config.yaml
model: "image captioner"
dataset: "photos of plants and fungi (iNaturalist)"
train_examples: 90422
image_size: 48
crop_scale_min: 1
horizontal_flip: true
tokenizer: "word"
vocab_size: 1482
encoder_arch: "vit"
encoder_norm: "rmsnorm"
encoder_norm_position: "sandwich"
encoder_activation: "geglu"
encoder_mlp_ratio: 2.67
encoder_head_dim: 32
encoder_fused_qkv: true
encoder_bias: "all"
encoder_qk_norm: false
encoder_parallel_block: false
encoder_inner_norm: false
encoder_patch_size: [4, 4]
encoder_conv_stem: false
encoder_layers: 6
encoder_width: 256
encoder_positions: "sincos"
fusion: "cross_attention"
label_smoothing: 0.05
decoder_width: 192
decoder_layers: 6
decoder_norm: "layernorm"
decoder_norm_position: "sandwich"
decoder_activation: "swiglu"
decoder_mlp_ratio: 2.67
decoder_head_dim: 48
decoder_fused_qkv: false
decoder_bias: "all"
decoder_qk_norm: false
decoder_parallel_block: false
decoder_inner_norm: false
decoder_drop_path: 0.05
decoder_positions: "sincos"
decoder_cross_attention_every: 2
decoder_tie_embeddings: false
init: "torch_default"
optimizer: "muon"
muon_scale: "original"
lr: 0.022
momentum: 0.9
nesterov: true
orthogonalizer: "newton_schulz_5"
adamw_lr_other_params: 0.0014
grad_clip: 3.0
steps: 7400
batch_size: 128
epochs: 10.5
lr_schedule: "cosine"
final_lr_fraction: 0.01
warmup_steps: 220
weight_decay: 0.01
adamw_weight_decay_other_params: 0
Rows from block 2 of the text decoder of a small image captioner, named by matrix and row number. Rows with one number belong to one neuron. Each number is 128 + 32 x the weight over its row's rms, rounded and kept within 0 to 255. All counts start at 0. Numbers have three digits each. After the name is the row's rms in percent of the matrix's.
After each neuron's rows are labels from the 100 texts, of 14976, where the neuron reaches its largest size: "fires on" is the input token at the peak. Only what is clearly more common there than usual is listed. The data: photos of plants and fungi (iNaturalist). In brackets: how many of the 100, against the usual share in percent.
# gate: MLP gate (decoder.blocks.2.mlp.gate.weight, 512x192), inputs 96-191
# fc1: MLP up (decoder.blocks.2.mlp.fc1.weight, 512x192), inputs 96-191
# fc2: MLP down (decoder.blocks.2.mlp.fc2.weight, 192x512, transposed), outputs 96-191

gate.376 083:116154105115196126129130157104118153151151124111066149115088177125143092173096119160157197136105043143098130173135188116068109187141190135063151136097118141143126120167147110148169125135098188155152123159063142155095109073114150129081110102132146158113110129154145103146170069147145134140
fc1.376 094:191121168126067078131105119107080154182117123105154127164123130127154115121085173137129086114138159099133165127144102125153103113132094093149113094122153076135142193130094143153069149079093095188087167096182148178153203117174150145108102115154134140102149136091156128139073140186154099136
fc2.376 071:107142135202139135144157115114123156159101167173093108152150087103147138168097167055153129110148144123101145078149107165156161131107078079138119122167130127133129164090085140108096078128093156137156071127134176081134149126125124154080136055174118090066158102113093143144126095074117130165
fires on: "family" (68 vs 5.8); "coronilla" (14 vs 0); "quaking" (8 vs 0)

gate.178 088:149128131092071106144166145147147117193120060111087123124156095138116186146132115121203115120117127135137099095120089139178065080136096167160138197083130079097174123161196117107169153095179127134127119193138081146119160105080113174111116181135174125086110157144096188156125136086117108059
fc1.178 092:118177196138174112150099094107124117101156113214149214125139113116159121131111143153147078127079126121138150082133133183164058131146152095095103158097113096203126149158135088085059164103129163121126135121095132123097124134113124148151165140092155094130145145064117099168158115131098129109
fc2.178 075:146180098124137098132142107101138114119094147117154142134147153098149071067094085139110159127134126160108176115187151131076082149077106191111114121108173109158127139133084113089119164045084162158114132134089203133150122164109119123127129174134167102117099129229119123146114143115125129083
fires on: "tortula" (26 vs 0); "-" (21 vs 1.5); "class" (17 vs 5.8); "cymbalaria" (15 vs 0)

gate.63 108:088134128112157182188162103136108127135181144174150202105164108147118158143093192128136139179088092103124152117091125106167149131219085136192029095129161184108120090120076115152084110099135103163144198167117099138137104143065102076094077136136106186093121126110088129116102153085109036122
fc1.63 111:161067100156116118063124102127143138082115091069187130152126159132154064129152184115122131095158164160115095135106100166122132145105126105099164228139164160166162144130125159150083115130162172098167172143091136181079127133174122153081094125092127122166108123117144152130132157067103155156
fc2.63 118:180183106166071164134103103115169055108151109150157158088108140114081135101135132112144163185080146084097109111208128138115111137070147150227135112142100097106114161128217068140109108118087136164144098142126148150110147141121181140077122154172096130120112097109147129172140108124142094111
fires on: "wall" (56 vs 0); "bird" (7 vs 0)

gate.435 111:142116170162167148152113113138073130151163169131078156182125139127160145150191133161169093133105133076160097112110081079069050091174133077140114132171125101179135167097130104126159048095122102133125150114162105164127146126167104117127084151168097142096119089091153154159140156134108088136
fc1.435 108:159088097137178133067121100102108155187154152152145158144104165091098130199138142183102090170126081109169139148135130113097151136162115147159146128062141106155152127095163112097137093143158176117068121161059113086116138096122142150141171136138120136087092077142162153164107164136129031127
fc2.435 115:146149143098117115113194117095092131127116204077098132111135136142108069083092118137149154168125108145151122108136098161122087113104146129153052129093140156146094113089180124099170121133135182102119146153066139095148117139131150105134161165072139144087123121100145112218163145178150120103
fires on: "order" (69 vs 5.8); "achillea" (13 vs 0)

gate.393 090:090142151157127090124154099110104208083183089121120114128092095063095169114130137099177136131098120122126123140155110127189162116160107131151164147127160161147128096115130163167130124157219119137159150190170084193122128181096199155127114081108123122124112122131072138145073084145111134193
fc1.393 089:134187138040114099096131173077158147143126134158117102140058103141123157126109158122106109127182118135070143137141164090103079126111158103134121147102104130156148154113132080121094117120123121159137200172140126123116142091145104143091143125131171069112121129082160105081154192114105130130
fc2.393 081:088124093072133160127156109142171137153216088131102163055116130097116130089121107094103129157045128120098106113133096217111149140156155131138142158062115126186089067173129187137114143173176117140154126129100110163144131141115149100137160179037176179114086122160135168134116138119111110113
fires on: "order" (67 vs 5.8); "rhytisma" (23 vs 0); "euonymus" (9 vs 0)

gate.69 106:119163173112130151150139152105137120148109136116160119162140173167127116100090094163158107129152074134119128151136114198142132114110137134102122167116159117174102090164088126150077157094117163127134112156132059114113156146206095127110127193164107141155133126092099154064112153063142140085
fc1.69 096:126060092138136146090140185117129124136129140094140139102083128121186120143154136098102084102125152093121119095106093125087176145123115145186203190127130108128183108115129074118182128167184112069141186126169145095117111114116093125128130092092155176179113165160139114234140176206087095123
fc2.69 095:141069116195131146103133080108181154149168112157139147191113143129151128111150111086115115175097181171123128161156111110145090118099165074162121148117138148101078116044114144109099102110109208136147141048170168078132135139160124101156091089100085137148219103137160145169070147134122128113
fires on: "-" (57 vs 1.5); "trillium" (30 vs 0.1); "silverleaf" (13 vs 0)

gate.438 103:115112146171130107166133156170114085123113157075125129134092206126067185197128086129123092137113129139107095156149125202186154114161114132096116081123119107130130118169109131186132128144114130112091131138126112110154106165083091134147127096150090125122106174177089132091092131068121095156
fc1.438 099:105106147004136165133105128098134197152086133161143108139135071124146113136088156092143114203084170181156151166123093135129145182123207096120119147148124173101132115127111091099113166121184096152186111162127176139174161076157177170133139062104178174120125138064089105092120098122115098110
fc2.438 111:091142119096149188189133109163134168141126117150167114145125132107111148152145124142099189137123133099108113142144116087127143152154138170104185095149106143104120082114177085162116123117123094131148057092155102093081143164132116174184126138140120101117135130093108097162121161148105157105
fires on: "evergreen" (75 vs 0); "common" (7 vs 0.4)

gate.209 093:139108161127079102201149093180091161231114151141081127109138145129162078094107161165108095160107086129089079156094142173151126115144151174157162151142119077131128122169162113109156155089098070135107115154123168101073125177127108080137114154111169173148162169125098106081168161133186082207
fc1.209 090:110141155176136147180125125180082149133140184123092128139117118150101158137201141105063066149116157159087098120067152141108117078165071131136172216127097137131150148144155139092175125135126061148106062136114171113164112159082096125161141158105176139096142141118103112099082168157158110190
fc2.209 077:103143095158116150111152097123148122169148161143177132110139179143081083104094150102078176139129129118050109141080109079106139155124119112199158219128160165139172145135186128143131104175119144139178094132049178096164135146098152128112109122127086145113097178139059109094127176131099087120
fires on: "class" (100 vs 5.8)

gate.51 100:140106114099122166190108170106129132152095068069091155107155105164098133113156148108066128049127086125095078122113097098033120089109156117079097087116124121165109157104148172131108158099157136126090144114087130131159132140134153128135168149145157143105149139086102142144174170072098157148
fc1.51 106:138167156114131178070170115045153128111139149194182125084153151121127155157137104120158131126160139067176153072147115121163203124128155127142176216129135099119120071156137107122158104181161163103215127143132173171118080131139131085132113135163110125134113111201119119104124093123148112118
fc2.51 110:104142146119114165078114120070102142175126106071147097071172098124055128122059087144179111108157153100094183090157119148125105147115115162118194098134113160151098104138116171156136150142162120177039193121105143129118152097123135155168086187188134189133141125167104111139121171161093149117
fires on: "class" (100 vs 5.8)

gate.291 113:128146081145174120157090081136135134131152109126087143150067071117112147065106179181134131151130112120113121075118109135110116140101133138112154117092165108159136148136108223107077103112097156175127114137136124179151141109087098189175098121117175153059131157054127128172152130170114146090
fc1.291 112:112067081140095121073153147141146116095197112095119105139114140156179159131121125104071118115141099111155152126135109145137167088120141078174122125089186078101157163127134092125165121138153118121107159176112113084117113166146102100120170136095134111126109122105173190150081085111114118107
fc2.291 105:075111159126113144149106099104121065111070046138127112114070102136100129110189149160104121166144156134141176156135150101137155096096124141124105122160129115124134086174126112101121141157169111102142112109072105154100145151139060144110124123075105092166207121100165093078105143126195125116
fires on: "tortula" (26 vs 0); "cymbalaria" (26 vs 0); "protoparmeliopsis" (21 vs 0)

gate.301 101:125168067135125121079060101098136087157175173108157103129187138102092103159194127086152133149108200163118110177128077135055093058152169143146113109144135093100125130112111032113117136124141141129093134073165127140103082116093145073112116152105139124137149126118104161152168146141094103090
fc1.301 101:141143138167135138124064099116201156132155151167137120123169180122098139108116128146143131055078172174144104132099160119099050149147085156091150146085152118093092108207121128159102151161097121118118077145136176121173157090119099101125110152127190110136090099173132147113077145131129126194
fc2.301 095:100114159097103130129137065118125131163139088166115102164074148128122178156121135187126080128136074174182118103093130097099139143137080161154141150100096101126111069201128143151120115107112155193163156132145105110081144151162132174166150169176129119106144094148202068125156134099122150111
fires on: "scotch" (36 vs 0); "picea" (32 vs 0); "(" (32 vs 5.7)

gate.117 090:188159154113164161127103129131184098149083096174133070134132162098096099189137172138086127107120141154157162181140171109099100145069128124152075161137096125139132138124141083084153152122152167096143169150148136149168108109056116143077144150173147166156156100127085152172118105152076110119
fc1.117 095:166147168142051179118179127081104170132131158073147091131163117124103116139153071095061124102090127127152171100149083122159147130107122135163123141155141072086137157172122117104096068112146203154176130110163115149091109091091068133087131139150138133168142155120094112111114095134148138081
fc2.117 085:112090129136114077170151085082150121114149133093113128118062153150107178117097165110137151082133138159136167126147172111184151108144143055161076188072152115152095085137130098109080145069147150099120133062121106050138120189124119135049119106139141107171113152113083130121132144116116110142
fires on: "order" (67 vs 5.8); "woolly" (24 vs 0)

gate.253 100:129133107143146120151172063074183086165097149176134093163128112169182100141128183054143168097140140091128163177149116135118093143140087106102130151109151094141116087109142107115113131179089118125088127106151097166136110121092129146150100087137081105115217161107168163161153159128094132088
fc1.253 095:127087138095169116081108173131126162105131117160123162135131099079088164116141133142082124198128068136142125136159159175161087174124135156155162209163100099101128188171115095159125120125184093147185104095111174080121156135117136193137138085119129119141113130122121129141142114131183176156
fc2.253 091:115111131071113151107108133111111207065113149159167140112177098085102152054111069162099151139179094095161117112122133153091067133095162139203172087142126121112155150050150054148114143119080130131143136116090151134097128107196057077157120108168112152144151136125140137118119157094159148188
fires on: "sylvatica" (51 vs 0); "glomerata" (18 vs 0); "shallon" (18 vs 0)

gate.245 085:130172170109103156090125138121192133107115183120128109120101104153186145137109170138087147153090097132115121122131126135118118168111161132117171092142146104142092156182140115166097107121127152105156085178157179147083107133087143123082092111131198140129164141105171082140087113131176085131
fc1.245 087:122108095176161123121145106143114103178153138159160180127137153152121171149111078177192106137133108102087122131178147155101107117152145130080120076106108091143181062150092128051108159136164124155163140118059170117132139094165097099140168125111135107151110122106098086190121160165115160133
fc2.245 071:094115063088162068116165135117118128093179127159125171126165164081164168192192140168158133114204094141142125103088135097129158099120123128123171137158133135098162102133128096102141112094154137110095119126116144126164132125129105107174142118163133105132097130122082161122132169093135122118
fires on: "family" (41 vs 5.8); "(" (26 vs 5.7); "rhytisma" (23 vs 0); "fragaria" (9 vs 0)

gate.349 098:103093118183155129130140105121142126142142101107160175149117116074067136174099159159164159072121110168084105117132094166114095105143104111128085177096127068195098057092145112150135158194126185118119117150143133133120113171150197170173114107074154125059082158078141155118152119152140137179
fc1.349 108:176173121119121129168160073095116109109157104111095104160110114124138173130102114120104122177161158129170146107197147085163147140193089167132191129137148102057100112121150152130060140134122081124139094117100141095088149154078117174126167192061186039139138154089122128120114095095101114113
fc2.349 102:106101155138195114118160133124118153196088157114123155090118154139108091113162131146157142097160096136107152111103138154126150155095137145116117123092129139083095161159131229083165148142140125136087138188091137127105157066093094084092158132131093081151158078032103157086067115139086099097
fires on: "order" (100 vs 5.8)

gate.350 109:060174169153072169172111191113120161112155136153159180161145114105159112147098133089138091154126111121105130153124117168120144118099126149160134109084112156115148136112188137101142138166136154102074086084127086120098125161138190141122131096138106061126142142123138162186135145112142154148
fc1.350 114:170092121163154155118162069068139118190145077139088092146079145142108142111141164152121108130171142147139162178142122132111105112140133054117120122169102074160116114114154123110124081135134106114170134075184128100137138116108081109169118150171181140160111130135120102118143072158142133171
fc2.350 116:090138179119171131163155176138124088134077142085120098163190100089076167121135116076179149082139136124109141158136112115086156123159138174142132097088132134100182080094081079145063149161094144137127173106144163174070180181111194144121071152105124116143145127103127074140117139158112197101
fires on: "creeping" (21 vs 0); "western" (16 vs 0); "common" (7 vs 0.4)

gate.29 095:144158073110096134128159161138107126133169089134086086092165151165187095150167136137149138130078119202128088127108107107115146134136121116083098131129091083078177092099134084097090117120142103110102071160141114096155129041092133196183111140118073145131114120152126055156117086071104093077
fc1.29 105:145090095142120090120135075117121132125189134151136137162035203128165092116127137140161121130124135192135066078095114053134168153163120154149125089167114149069154124137106175062142132100149159126124222129134161160135155164086127163110137078142110134107163124126059091151184133118116153098
fc2.29 094:086147064150148146164158106111126135088154169133119135157134111114145093171159118180138114152131096137231122168100114105072132075121143119098151125171148145107149142136122136187103112104145065119153155122155128122187120194176137077097145100067111109119149110152160182112172150129161158076
fires on: "order" (100 vs 5.8)

gate.252 109:186124110137110133231130159166133064155133177118142094101079161158180168145141088151083207123096109130128109082096148084101193089117138146091169118105186127154098127119075137131103085118116135097143174117164135090089089104145138123157101124186129149069145175110084100105143115121162160177
fc1.252 107:173135093137142116159183131183121139156124100116118089092094138142187117109131118074122107089140154149177101066093113091184133121176162125066170170117178087090120151079146108143124031132140117079143200076139149091103112149139117203087120100155142134115109171167135136117154153166144108093
fc2.252 122:169085152148098143102121110143068144136145148077131115167048104123106125152106109172171100146146102169120041102149106152119096186065162186152115132114162087086146093146156146087149140099103141169110087187153062120111089063144139117132094175132151153120113132116098138138175092100136140096
fires on: "bird" (23 vs 0)

gate.213 089:158102145128105136108103085119160073198174137163122201133164240122122104163163163144105116145162060102107105136107118117100118117155173150063196168116137107121153114126166154115077117145096129104138166168156133097105178117129178142150152067144164111138132168107110134114143121099109155098
fc1.213 088:143152114170128105126076126133193132073126133138106124054138113099182087119143134160146124133177086101160128151100102103133106129187149129084164141132121055140132155148165120133104126194133131086188106067091135144136077100109129141141109192128194183086134174130175131081138094103129113161
fc2.213 072:178118088115145106135048139109183180155143097184103104078140154137127097137095115180222144077160095140128103134137111150120134166198104125099119116178099082150100184118178107162107096172159189102176111128142112156117098079129126155137141082098124103123180115134181067135131164110177097148
fires on: "family" (100 vs 5.8)

gate.397 099:115158144198127105177114167228128146177158107134040177136158122111073163113173102117125113139126122103077159076108141176166113076094148132159133156129098146132099132121132102170082134134137090135142130142161073150117113133125235056163113141194153126089099098137092083062132114136118150169
fc1.397 107:161130080092141155109076103161158124118103059135126123116119099118152094064134196166153099148129177120171155114146131157086167105120133125170123130139089111142180197133150095106098130111129094101170096082103096186112147145142071110128177156119099105118120134151145117130162158178163028062
fc2.397 116:154143164112150166141107163135150097118139114128145112147112085139083126172115070146106163166164103133162095106108154187136169128178107126157116135133122159132146127175193119116106143116087176112098047155228141181092185144118070131117152142117087129115147088127102138189127080132087155092
fires on: "bird" (34 vs 0); "canadian" (23 vs 0); "tall" (21 vs 0)

gate.333 091:142138092164138174115139116104120123161121157193148112102138133086113102182144056155181107082160100108092164150182128153134121103162084140140081142182139146080119107118103090122180166155123081118142123145111084214126098126131076127140138052135112117142061129131127162155132108162122160135
fc1.333 098:175143148132138191138175144160137099067158164152094148131110222072131113125173087089135161110151099143130111139151066091128147095132090095162079135057108052176126156140162123134084104093141106101082100064149145142119104082127122168121144126113105114129136133109091153056106149129165147145
fc2.333 096:167099110176105143097128152167131087115179129089124133106107089045080135132136062173179070087126115152143150204109124132090124099171087177137084082119123150113128149108133119118131118164146164153121162117101150136158150091156127133150167125102097106081108133171145175101163057099124181115
fires on: "evergreen" (76 vs 0); "(" (23 vs 5.7)

gate.497 101:148147120120118164144160142113089145097136136102148121124165087097130127101054140078147133075087074156132139093093119174156154098137087135130136125159133147104127106145137095132095071112113046113167051117046109108153142120081135069145198104168116112142129119164059147109135144121140086164
fc1.497 097:113127111166137130136110165140135100110089127097115093141096105092128112114069147106110167139134083167157069139164065188143139157169075228072158129168069102098107115096158137105128131060194130094121135151083120132221072161117150082123137125123105135125120179125102146109123161127108154131
fc2.497 086:129109122110152123195108167134170069116159071131084101176125122100092134112156146123116131227114099209170048112212104114092101133127161133130141168154143153127104124141113200141156130108200133096137119116107101108142140141141146132128154135107186178117066110122180106124107144108112148125
fires on: "family" (100 vs 5.8)

gate.490 115:156168170099147095138133167176151107136143088103128158132167120092191129131108099151180077083128107110145085128107101104075144128172137117134096089141106108090083142188060142151117133172148162134105118103121138144108132142153176124131152138141123178112147125116125131114089149106119131156
fc1.490 112:063149074192127138138090127093130133144059164081112079131075130147079121148160122135163124149102109119117119165097075151156101122067117136084143111127139164177151099103114108105118128076147160145177132130104107131144163078111092133131109071095140111098135107158141110117108089191191111093
fc2.490 124:149154128123140118115202061133095137141138180146118086064145131103131115139127117151074106145107127172148122070077146102142108092184146159122113163146154076112150097183106178141126147092124158101142159096130094136097143138128062138141141196105130143111136169099079060197152150142161088120
fires on: "creeping" (12 vs 0)

gate.344 099:137148145145140139098085131141081102116154114193137106128158133097111153139142113119161115079101125063110096153076119187163169168200139093162062136087077113183133168119116118133131134084141124092143097127106059113139132100086107127089190155096105090141085129102123202129161149161125097115
fc1.344 097:145140113165065042108140114088150163102114069116166108122120093146168162093095186167101103142159130141104141115189100128133170095156111068107139158119100144194154073139081133121117113188117146113185112147111150098082147113187179151148137178165143138134089148149120099136151118189140110138
fc2.344 107:088142085116156085111102093098134168150071092190175076120132116134201123122103177137070200176110130023137119074100150131166079111097130161101187164125168154181173072143156111146137101145119149080177103142100140118122129114077187128102118100135196140172080141088127093137092111115189104155
fires on: "evergreen" (68 vs 0); "the" (32 vs 0.1)

gate.135 110:114070152131088096134084156118147092120106148150142157185235161158123180172129119110096153150126143144108114133156153123144187118141119148124147189172089123139138050120077106122127075096135116143121128113166082177087083164103079127105125097099176087149122149146129098081155116120071152091
fc1.135 112:160120145133138097145101195108103127107126115125134144168109142211150202114162141112088153160114133144137177135084110135109082119101146182151118150157072124159164055144118099062142123155160125147096107183125124197117120136125130129144121094145139065095146133114119089076103093101071119127
fc2.135 120:137101142127138132211157155138157138069147098152178108126139121065185115107119172113158167147167129102128130100128124154109086159155147135146136157131171116122106147113146179148112141113119125232071139083096136121175099133103120156130132096156187144172095140110090152221082128148160120095
fires on: "family" (27 vs 5.8); "spinulum" (21 vs 0); "wild" (8 vs 0.1); "field" (7 vs 0.1)

gate.298 095:137133165079100114155141103162126136114111093150171142128134143177159099077145133085089198133093149159138163141091102096123139153099143096135116074111066057163055118080155146150184117186113141133100169162144127111117171106167176198099038135105145129169110139098109141119130157135098149138
fc1.298 093:119122150121142162151120116139090099145165155101158116063118146100103147107062133134125134151154142171160123159144126077099168205126095159067157135144163173087143092127132161064121088103136106179173167102125112107135106103228124122115165095151171188178126185121132166119163141102151110136
fc2.298 094:131127129095142127114078150125146173110105224077163132086147145128116127050139114129095143141106093084110103146123138094139216158099104120135109085144110117164092140105118115067115117189169108191115217168167129122167084133109070122130125123117115138163139118167138121157211124156128125158
fires on: "(" (79 vs 5.7); "dipterostemon" (8 vs 0); "shaggy" (7 vs 0)

gate.319 108:201149160114084134142132099237103064139073177120082132112102182096167133123123149152120146103163069108145145104119153133112153069124144114124107129128104164124153081117092105158097149135171167127145139117191135191134110207182165081153117098107096124076148036112106108131181105058140105118
fc1.319 110:183169157163151132109100171171142155114147106091148116139139102115228153110131163103160166123144131139094110127158125099126110171168157095123133150135154081086139122158126113112110085083160137105105177050155160098134139154119134129187068081118125126141152095109115127100133136166137135090
fc2.319 115:096116089101069163110157132079119137151129145144060131077137168143145091153064178102149077087065122121129098143133181122153116151100094128169114119131139125177099130065152167161146090112076141138109117136080152141148090159114151045132119148172190113139074129121121191126128134157118148061
fires on: "bird" (19 vs 0); "hemp" (16 vs 0); "wild" (9 vs 0.1)

gate.75 098:141043151095107168143160108143141147103156093103047138147077173102084149099145142123106176127103113078182085148090120098117113102151141094159147176109124099119079139136124078157150160129138107128068154147114141159134109112104117142161123115148206149117079137072104105160174134082110156139
fc1.75 088:125153188172082128145113117081169118134104138101113194163125172134152153111149126144118145138183060151118144164074117099090091142153126090101124099190071181073099155119078132155133154118063124169132137152108110127127106131141110111103199131129110126128048079115130132115175160126142139158
fc2.75 089:149109107147141104102114149107129058170142101118176144088146124161189116143131175110094122158170074231142144116135125148139084128137168101138061123119096164123092061111143166158097160094103151097080112128136135117072121158206151135149152164083098155154104163167099097104133143164133118179
fires on: "oriental" (45 vs 0); "vaccinium" (40 vs 0); "cakile" (13 vs 0)

gate.36 094:177123109148188127110086156115110112160126137121138182079081109145129077137147147100095101145191086117091172114167104170202094132129081112097069147095110055079083109139121109185171118113124115149107126174093134107184148182171121164086104118136114121121181186150119116168152101100099132108
fc1.36 097:152123117127175094114074117124124156094182154118167139164155084151098090157086155123152140106168113165150132135097133143130202106073132090164083138118076102072101080104140151121179140080147118171095070114097110092158138142182130168094079128145142118112139132106105129110174138147150144162
fc2.36 085:170113111076159073128103164153154138130138089113140145082141116177128125139083104113103106152172147070101153138054122153147116114161086028145155152104126171102103175157181137147130126117161133151116123157137122055149122123167080134073136156196143145118144185117173172107087101143099110118
fires on: "(" (65 vs 5.7); "pteridium" (35 vs 0)

gate.478 105:165100093052092141126097137143109188147154121141145151165084160144091176168091185133141135101162148169114099166146137126139156099143173073124162090131168167102159089087087193173142115134166155170121170079137072140120092129162085120119164115133159125097104146115088084117157089143125176157
fc1.478 098:175149130109073075111122173103133052162157116122151095168145167139114083139109074104126114187104132132107095108100108111116128168112139119052116021117124057108085181105105123158119127086184092155113202171157098087224130152136153117132096153088108130140134121092179130165123135102175152123
fc2.478 101:105135080147190137120151119116113074072145152145070099100103091140160189154096161145118131177118164156187164177098087117132150125077125117092157075164144052131133116095122093142131182131106108122166121163177090146097130113079106131128092142093118017161109150154085136186157150175142126119
fires on: "smilax" (36 vs 0); "yucca" (33 vs 0.1); "urtica" (18 vs 0)

gate.503 101:069152144133113138118096041118144137141141151077121144149147070182114111076205117124066096109138107130172092142126097148132120106147067153160134151099102102131078107130120090144087146138153158056157157164174095127069132158134112146116129105070186101180149143100102117163163081152157143096
fc1.503 107:128117155065135126107042126169133121064075124141144045101170130067168167163097159175152138126112166139102192137140125128202152122095147147132110152190118117103118142104092150131107118141131131135096102132140112162103149130167130203102097159125116148120087127173142162149127080075138126094
fc2.503 109:119145113120129142165104115116105139112129134145109086156161127082104134109127104125136128098149173153104133159156120157140102159081139115096140119131150174142133172227135146146100051159134128165169173121119138085200119080124157125139141156110050153129151156160071136173150146058147093150
fires on: "-" (38 vs 1.5); "trifolium" (16 vs 0.1); "phleum" (8 vs 0); "virginia" (7 vs 0)

gate.310 087:161156110109168054140132089176099171171115155197129165119122143157115093131131112142209140132074139126141135127143105181135161122100139140123156076129180169062125129055139085184082089117166181132093109116079120138153143146088077113084152108122135133099076118142133145114121060124217077117
fc1.310 097:101131151119186182131163131126141209152154120176090125118174113162168124193142164118153077141143133139155110135142175079173095154113099107119116073185146171097133199147188108153113113065078068194128088153145129123083160103111096148115119128147064143065189169130114119134133087112117104107
fc2.310 088:136083146126122154179161120146131176187128165144176114153113130100070109109161091176094127180130104159157097077058107160179138147182081097113093100158139130094114173108121153135094172138135129187128161138088137069110120167106128137140160092169148123143174161065043183121150113094129109106
fires on: "family" (100 vs 5.8)

gate.23 099:149129160135063127129129166119125155108150169152159159147101136212164093125150090083171089124106174124147131039111153147149139079155143160142153172120064096094169141108095087123091152107106175089191136121091094141174148159197148145087141125183168112133170069089117132152202133150144130109
fc1.23 096:128165134119114088205107089113117124124161081116188124084140150118122134165126104136079129146147103095133113129131108086176081128136129125114117114102141066127106074112147090136142135136086151122137166102151131166091168086125171081108088131061119136117139154142121158130061116128131147096
fc2.23 088:144122137129091130161079116097149106169113146127157120145081192116119075150135125144063147111147110096089087149145151158158108140090102155116109148087155144132116060084101097086036138163157134076132085143133145079122144111129128096130158132146114103196137159166063171107122146137185130147
fires on: "-" (38 vs 1.5); "curled" (35 vs 0); "bitter" (27 vs 0)

gate.355 096:127164151127158148150087166212128095107150120117131141110134142158109141132181090076215074132080121133082124143146051160087145176197176135133091078159099102130124103145140117121088111089151145092096109182085131164105077124061134083110159078074125110149091104121167182147129160109121139124
fc1.355 090:089164078156125148148105145108097083166123125163077086044181187118156114151153101096182143124141086090091137156131169135120119135182168147078070135171126104121139133113094156097152172118152094161114071155129154112106205108115094116144164135091144090106077110106075175091115112133127162121
fc2.355 101:140094120136111129201111150184082071128134092086088066125099136078054149126105057110219088117179167161096125195150119102114150113071103091183109133094130151079113135103078184151099105102178112146077126130134083106207135101157122173121112113104124116139202148176144158125070165184092133126
fires on: "evergreen" (76 vs 0); "family" (22 vs 5.8)

gate.167 093:178122147134069103159122194141098169140168155101136170124128127163165116136143125099109089152153158123121090156099122139079131138126147135183096164122131142193122108176126117175151099112071113092183171140110157105096112155099099098115138121205116114135080082083057111117120156205102092112
fc1.167 106:090140138120091119093111093086113152135167122149138131076070089120134114140120130152180146095176087162123114133109165128115078101163148110122105095165099095142155123171115149114138106151121145079126102116185096183133075144173084113115092159182223119122120113118126122119120126153158132150
fc2.167 091:098141116186150164183106123097120096088173118157147126148105135109088089146076149157126155149161119182165183108134103113089100154138127149157119115100151125142080163087114104104150111091119138078122098139119132153115091144140166097127149068182162157138100124136166126155172154149139129078
fires on: "-" (61 vs 1.5); "veronica" (31 vs 0.1)

gate.80 095:098105147143126134135121093149154122147085065159147128170208125165130156087112088164104074036172074102178117083099094130115118122167131149132136105100105146111147109123060161111112143167159165153126127128136188120138148104102089139154127134158098150077119161074069128170116121134118113084
fc1.80 100:146124138100151134086123166203125117128081104119120092061191096171091103134090097187181199125082119127134103163154131154120115155203098120126141088122132144140054122133142139128096136103148097103122163187102092101168117211135083142139143125144110075142052161088150127071120122124142159119
fc2.80 077:095078088130103108124129104161125168148059138138145088145152149129125135153150115161146115148196134073129107168122120091117106141181101146148191093106161153173109131115147126129079130120134156052142092143160119189150106124159107144150116102136147110137163118141093105137143095042154164099
fires on: "heath" (37 vs 0); "family" (34 vs 5.8); "red" (13 vs 0.2); "(" (12 vs 5.7)

gate.48 114:147121086165110081187158136092121174121133160110115195156139139072077176162106085133056181122128133096144157154139144110108121139112121160127149106131119211109166108075131147063098144099142176150089135129133021135122074091101137092179114177139118108129158154087109149150108096132128134155
fc1.48 115:129155183135115140164126126105221126137144158094163137221176097139162177100076097136114126159147121140125143125086124139181161152075162172111091116100180144083136143156166164135119156105109069105072120137135160089150184091165133130118121153109111115136087126141111111138115100080195183106
fc2.48 118:154114105134205134135147087152134128120047138104080068090101127125084090150106092133119100079128148128123069154085106107097150186159130110149156200148084083162153117040130104137124101109166150107118141134150123173124104184144182119152106136158193097052177087135145129168137128170154058137
fires on: "bird" (14 vs 0); "spleenwort" (10 vs 0)

gate.250 091:154062150097189166159150139089070170099159157118160116101118161101131133130140116139112115082137177143084131102163140132062114162114102140067131070103116142115144117137107117128138174126114093090112130147110109146174138132151158111148126085137078141111149153094079070175109104180164141108
fc1.250 091:103107135092137144204102082153087062056137128108167131107092073147117101219159092126161143093176136121138146142124161153133106136144107089121099119114109187163129125123198118137123171080137116112099134097134105164143097135097134139187133165145073097183122131141118098155081094164102119131
fc2.250 075:096138165072139105196125107102098071106141099165148144135111143119089116213160132173150092140121171126124137134143178136163083127100112066130113085128136147171144155156156216118100167154131104130117163101126145093172139129119141170187076155099113112148179127148062075081091140127113132118
fires on: "order" (100 vs 5.8)

gate.155 098:103116149146157122215143110093084117176120106161207139172146071111120128118160154191121160157086135121135066118110134125168114088095135096171110065125134101086083150147114087099145148154076092183136166134160087155120139108200077071118101088143125129123104085153095119113121102193175138065
fc1.155 099:072127137155190124205123117087156173109173120168177164125171135090218096128151158096141162173080110139132154072086136154077180134146113124111111099093147048159161143139126123141132110133120216106130114090116144137165149147131090107100130159122101121133157129105152051127120061141114165111
fc2.155 096:139080133049118099139138139094105148136133129158158126092166130109174149162159139144145146143157165114121157104122154142124098087131092113152118157053093128132095112148161067119163154070071102090101133166191173147122158158078120164096156160144137114060116136134146122143097152167138160110
fires on: "order" (100 vs 5.8)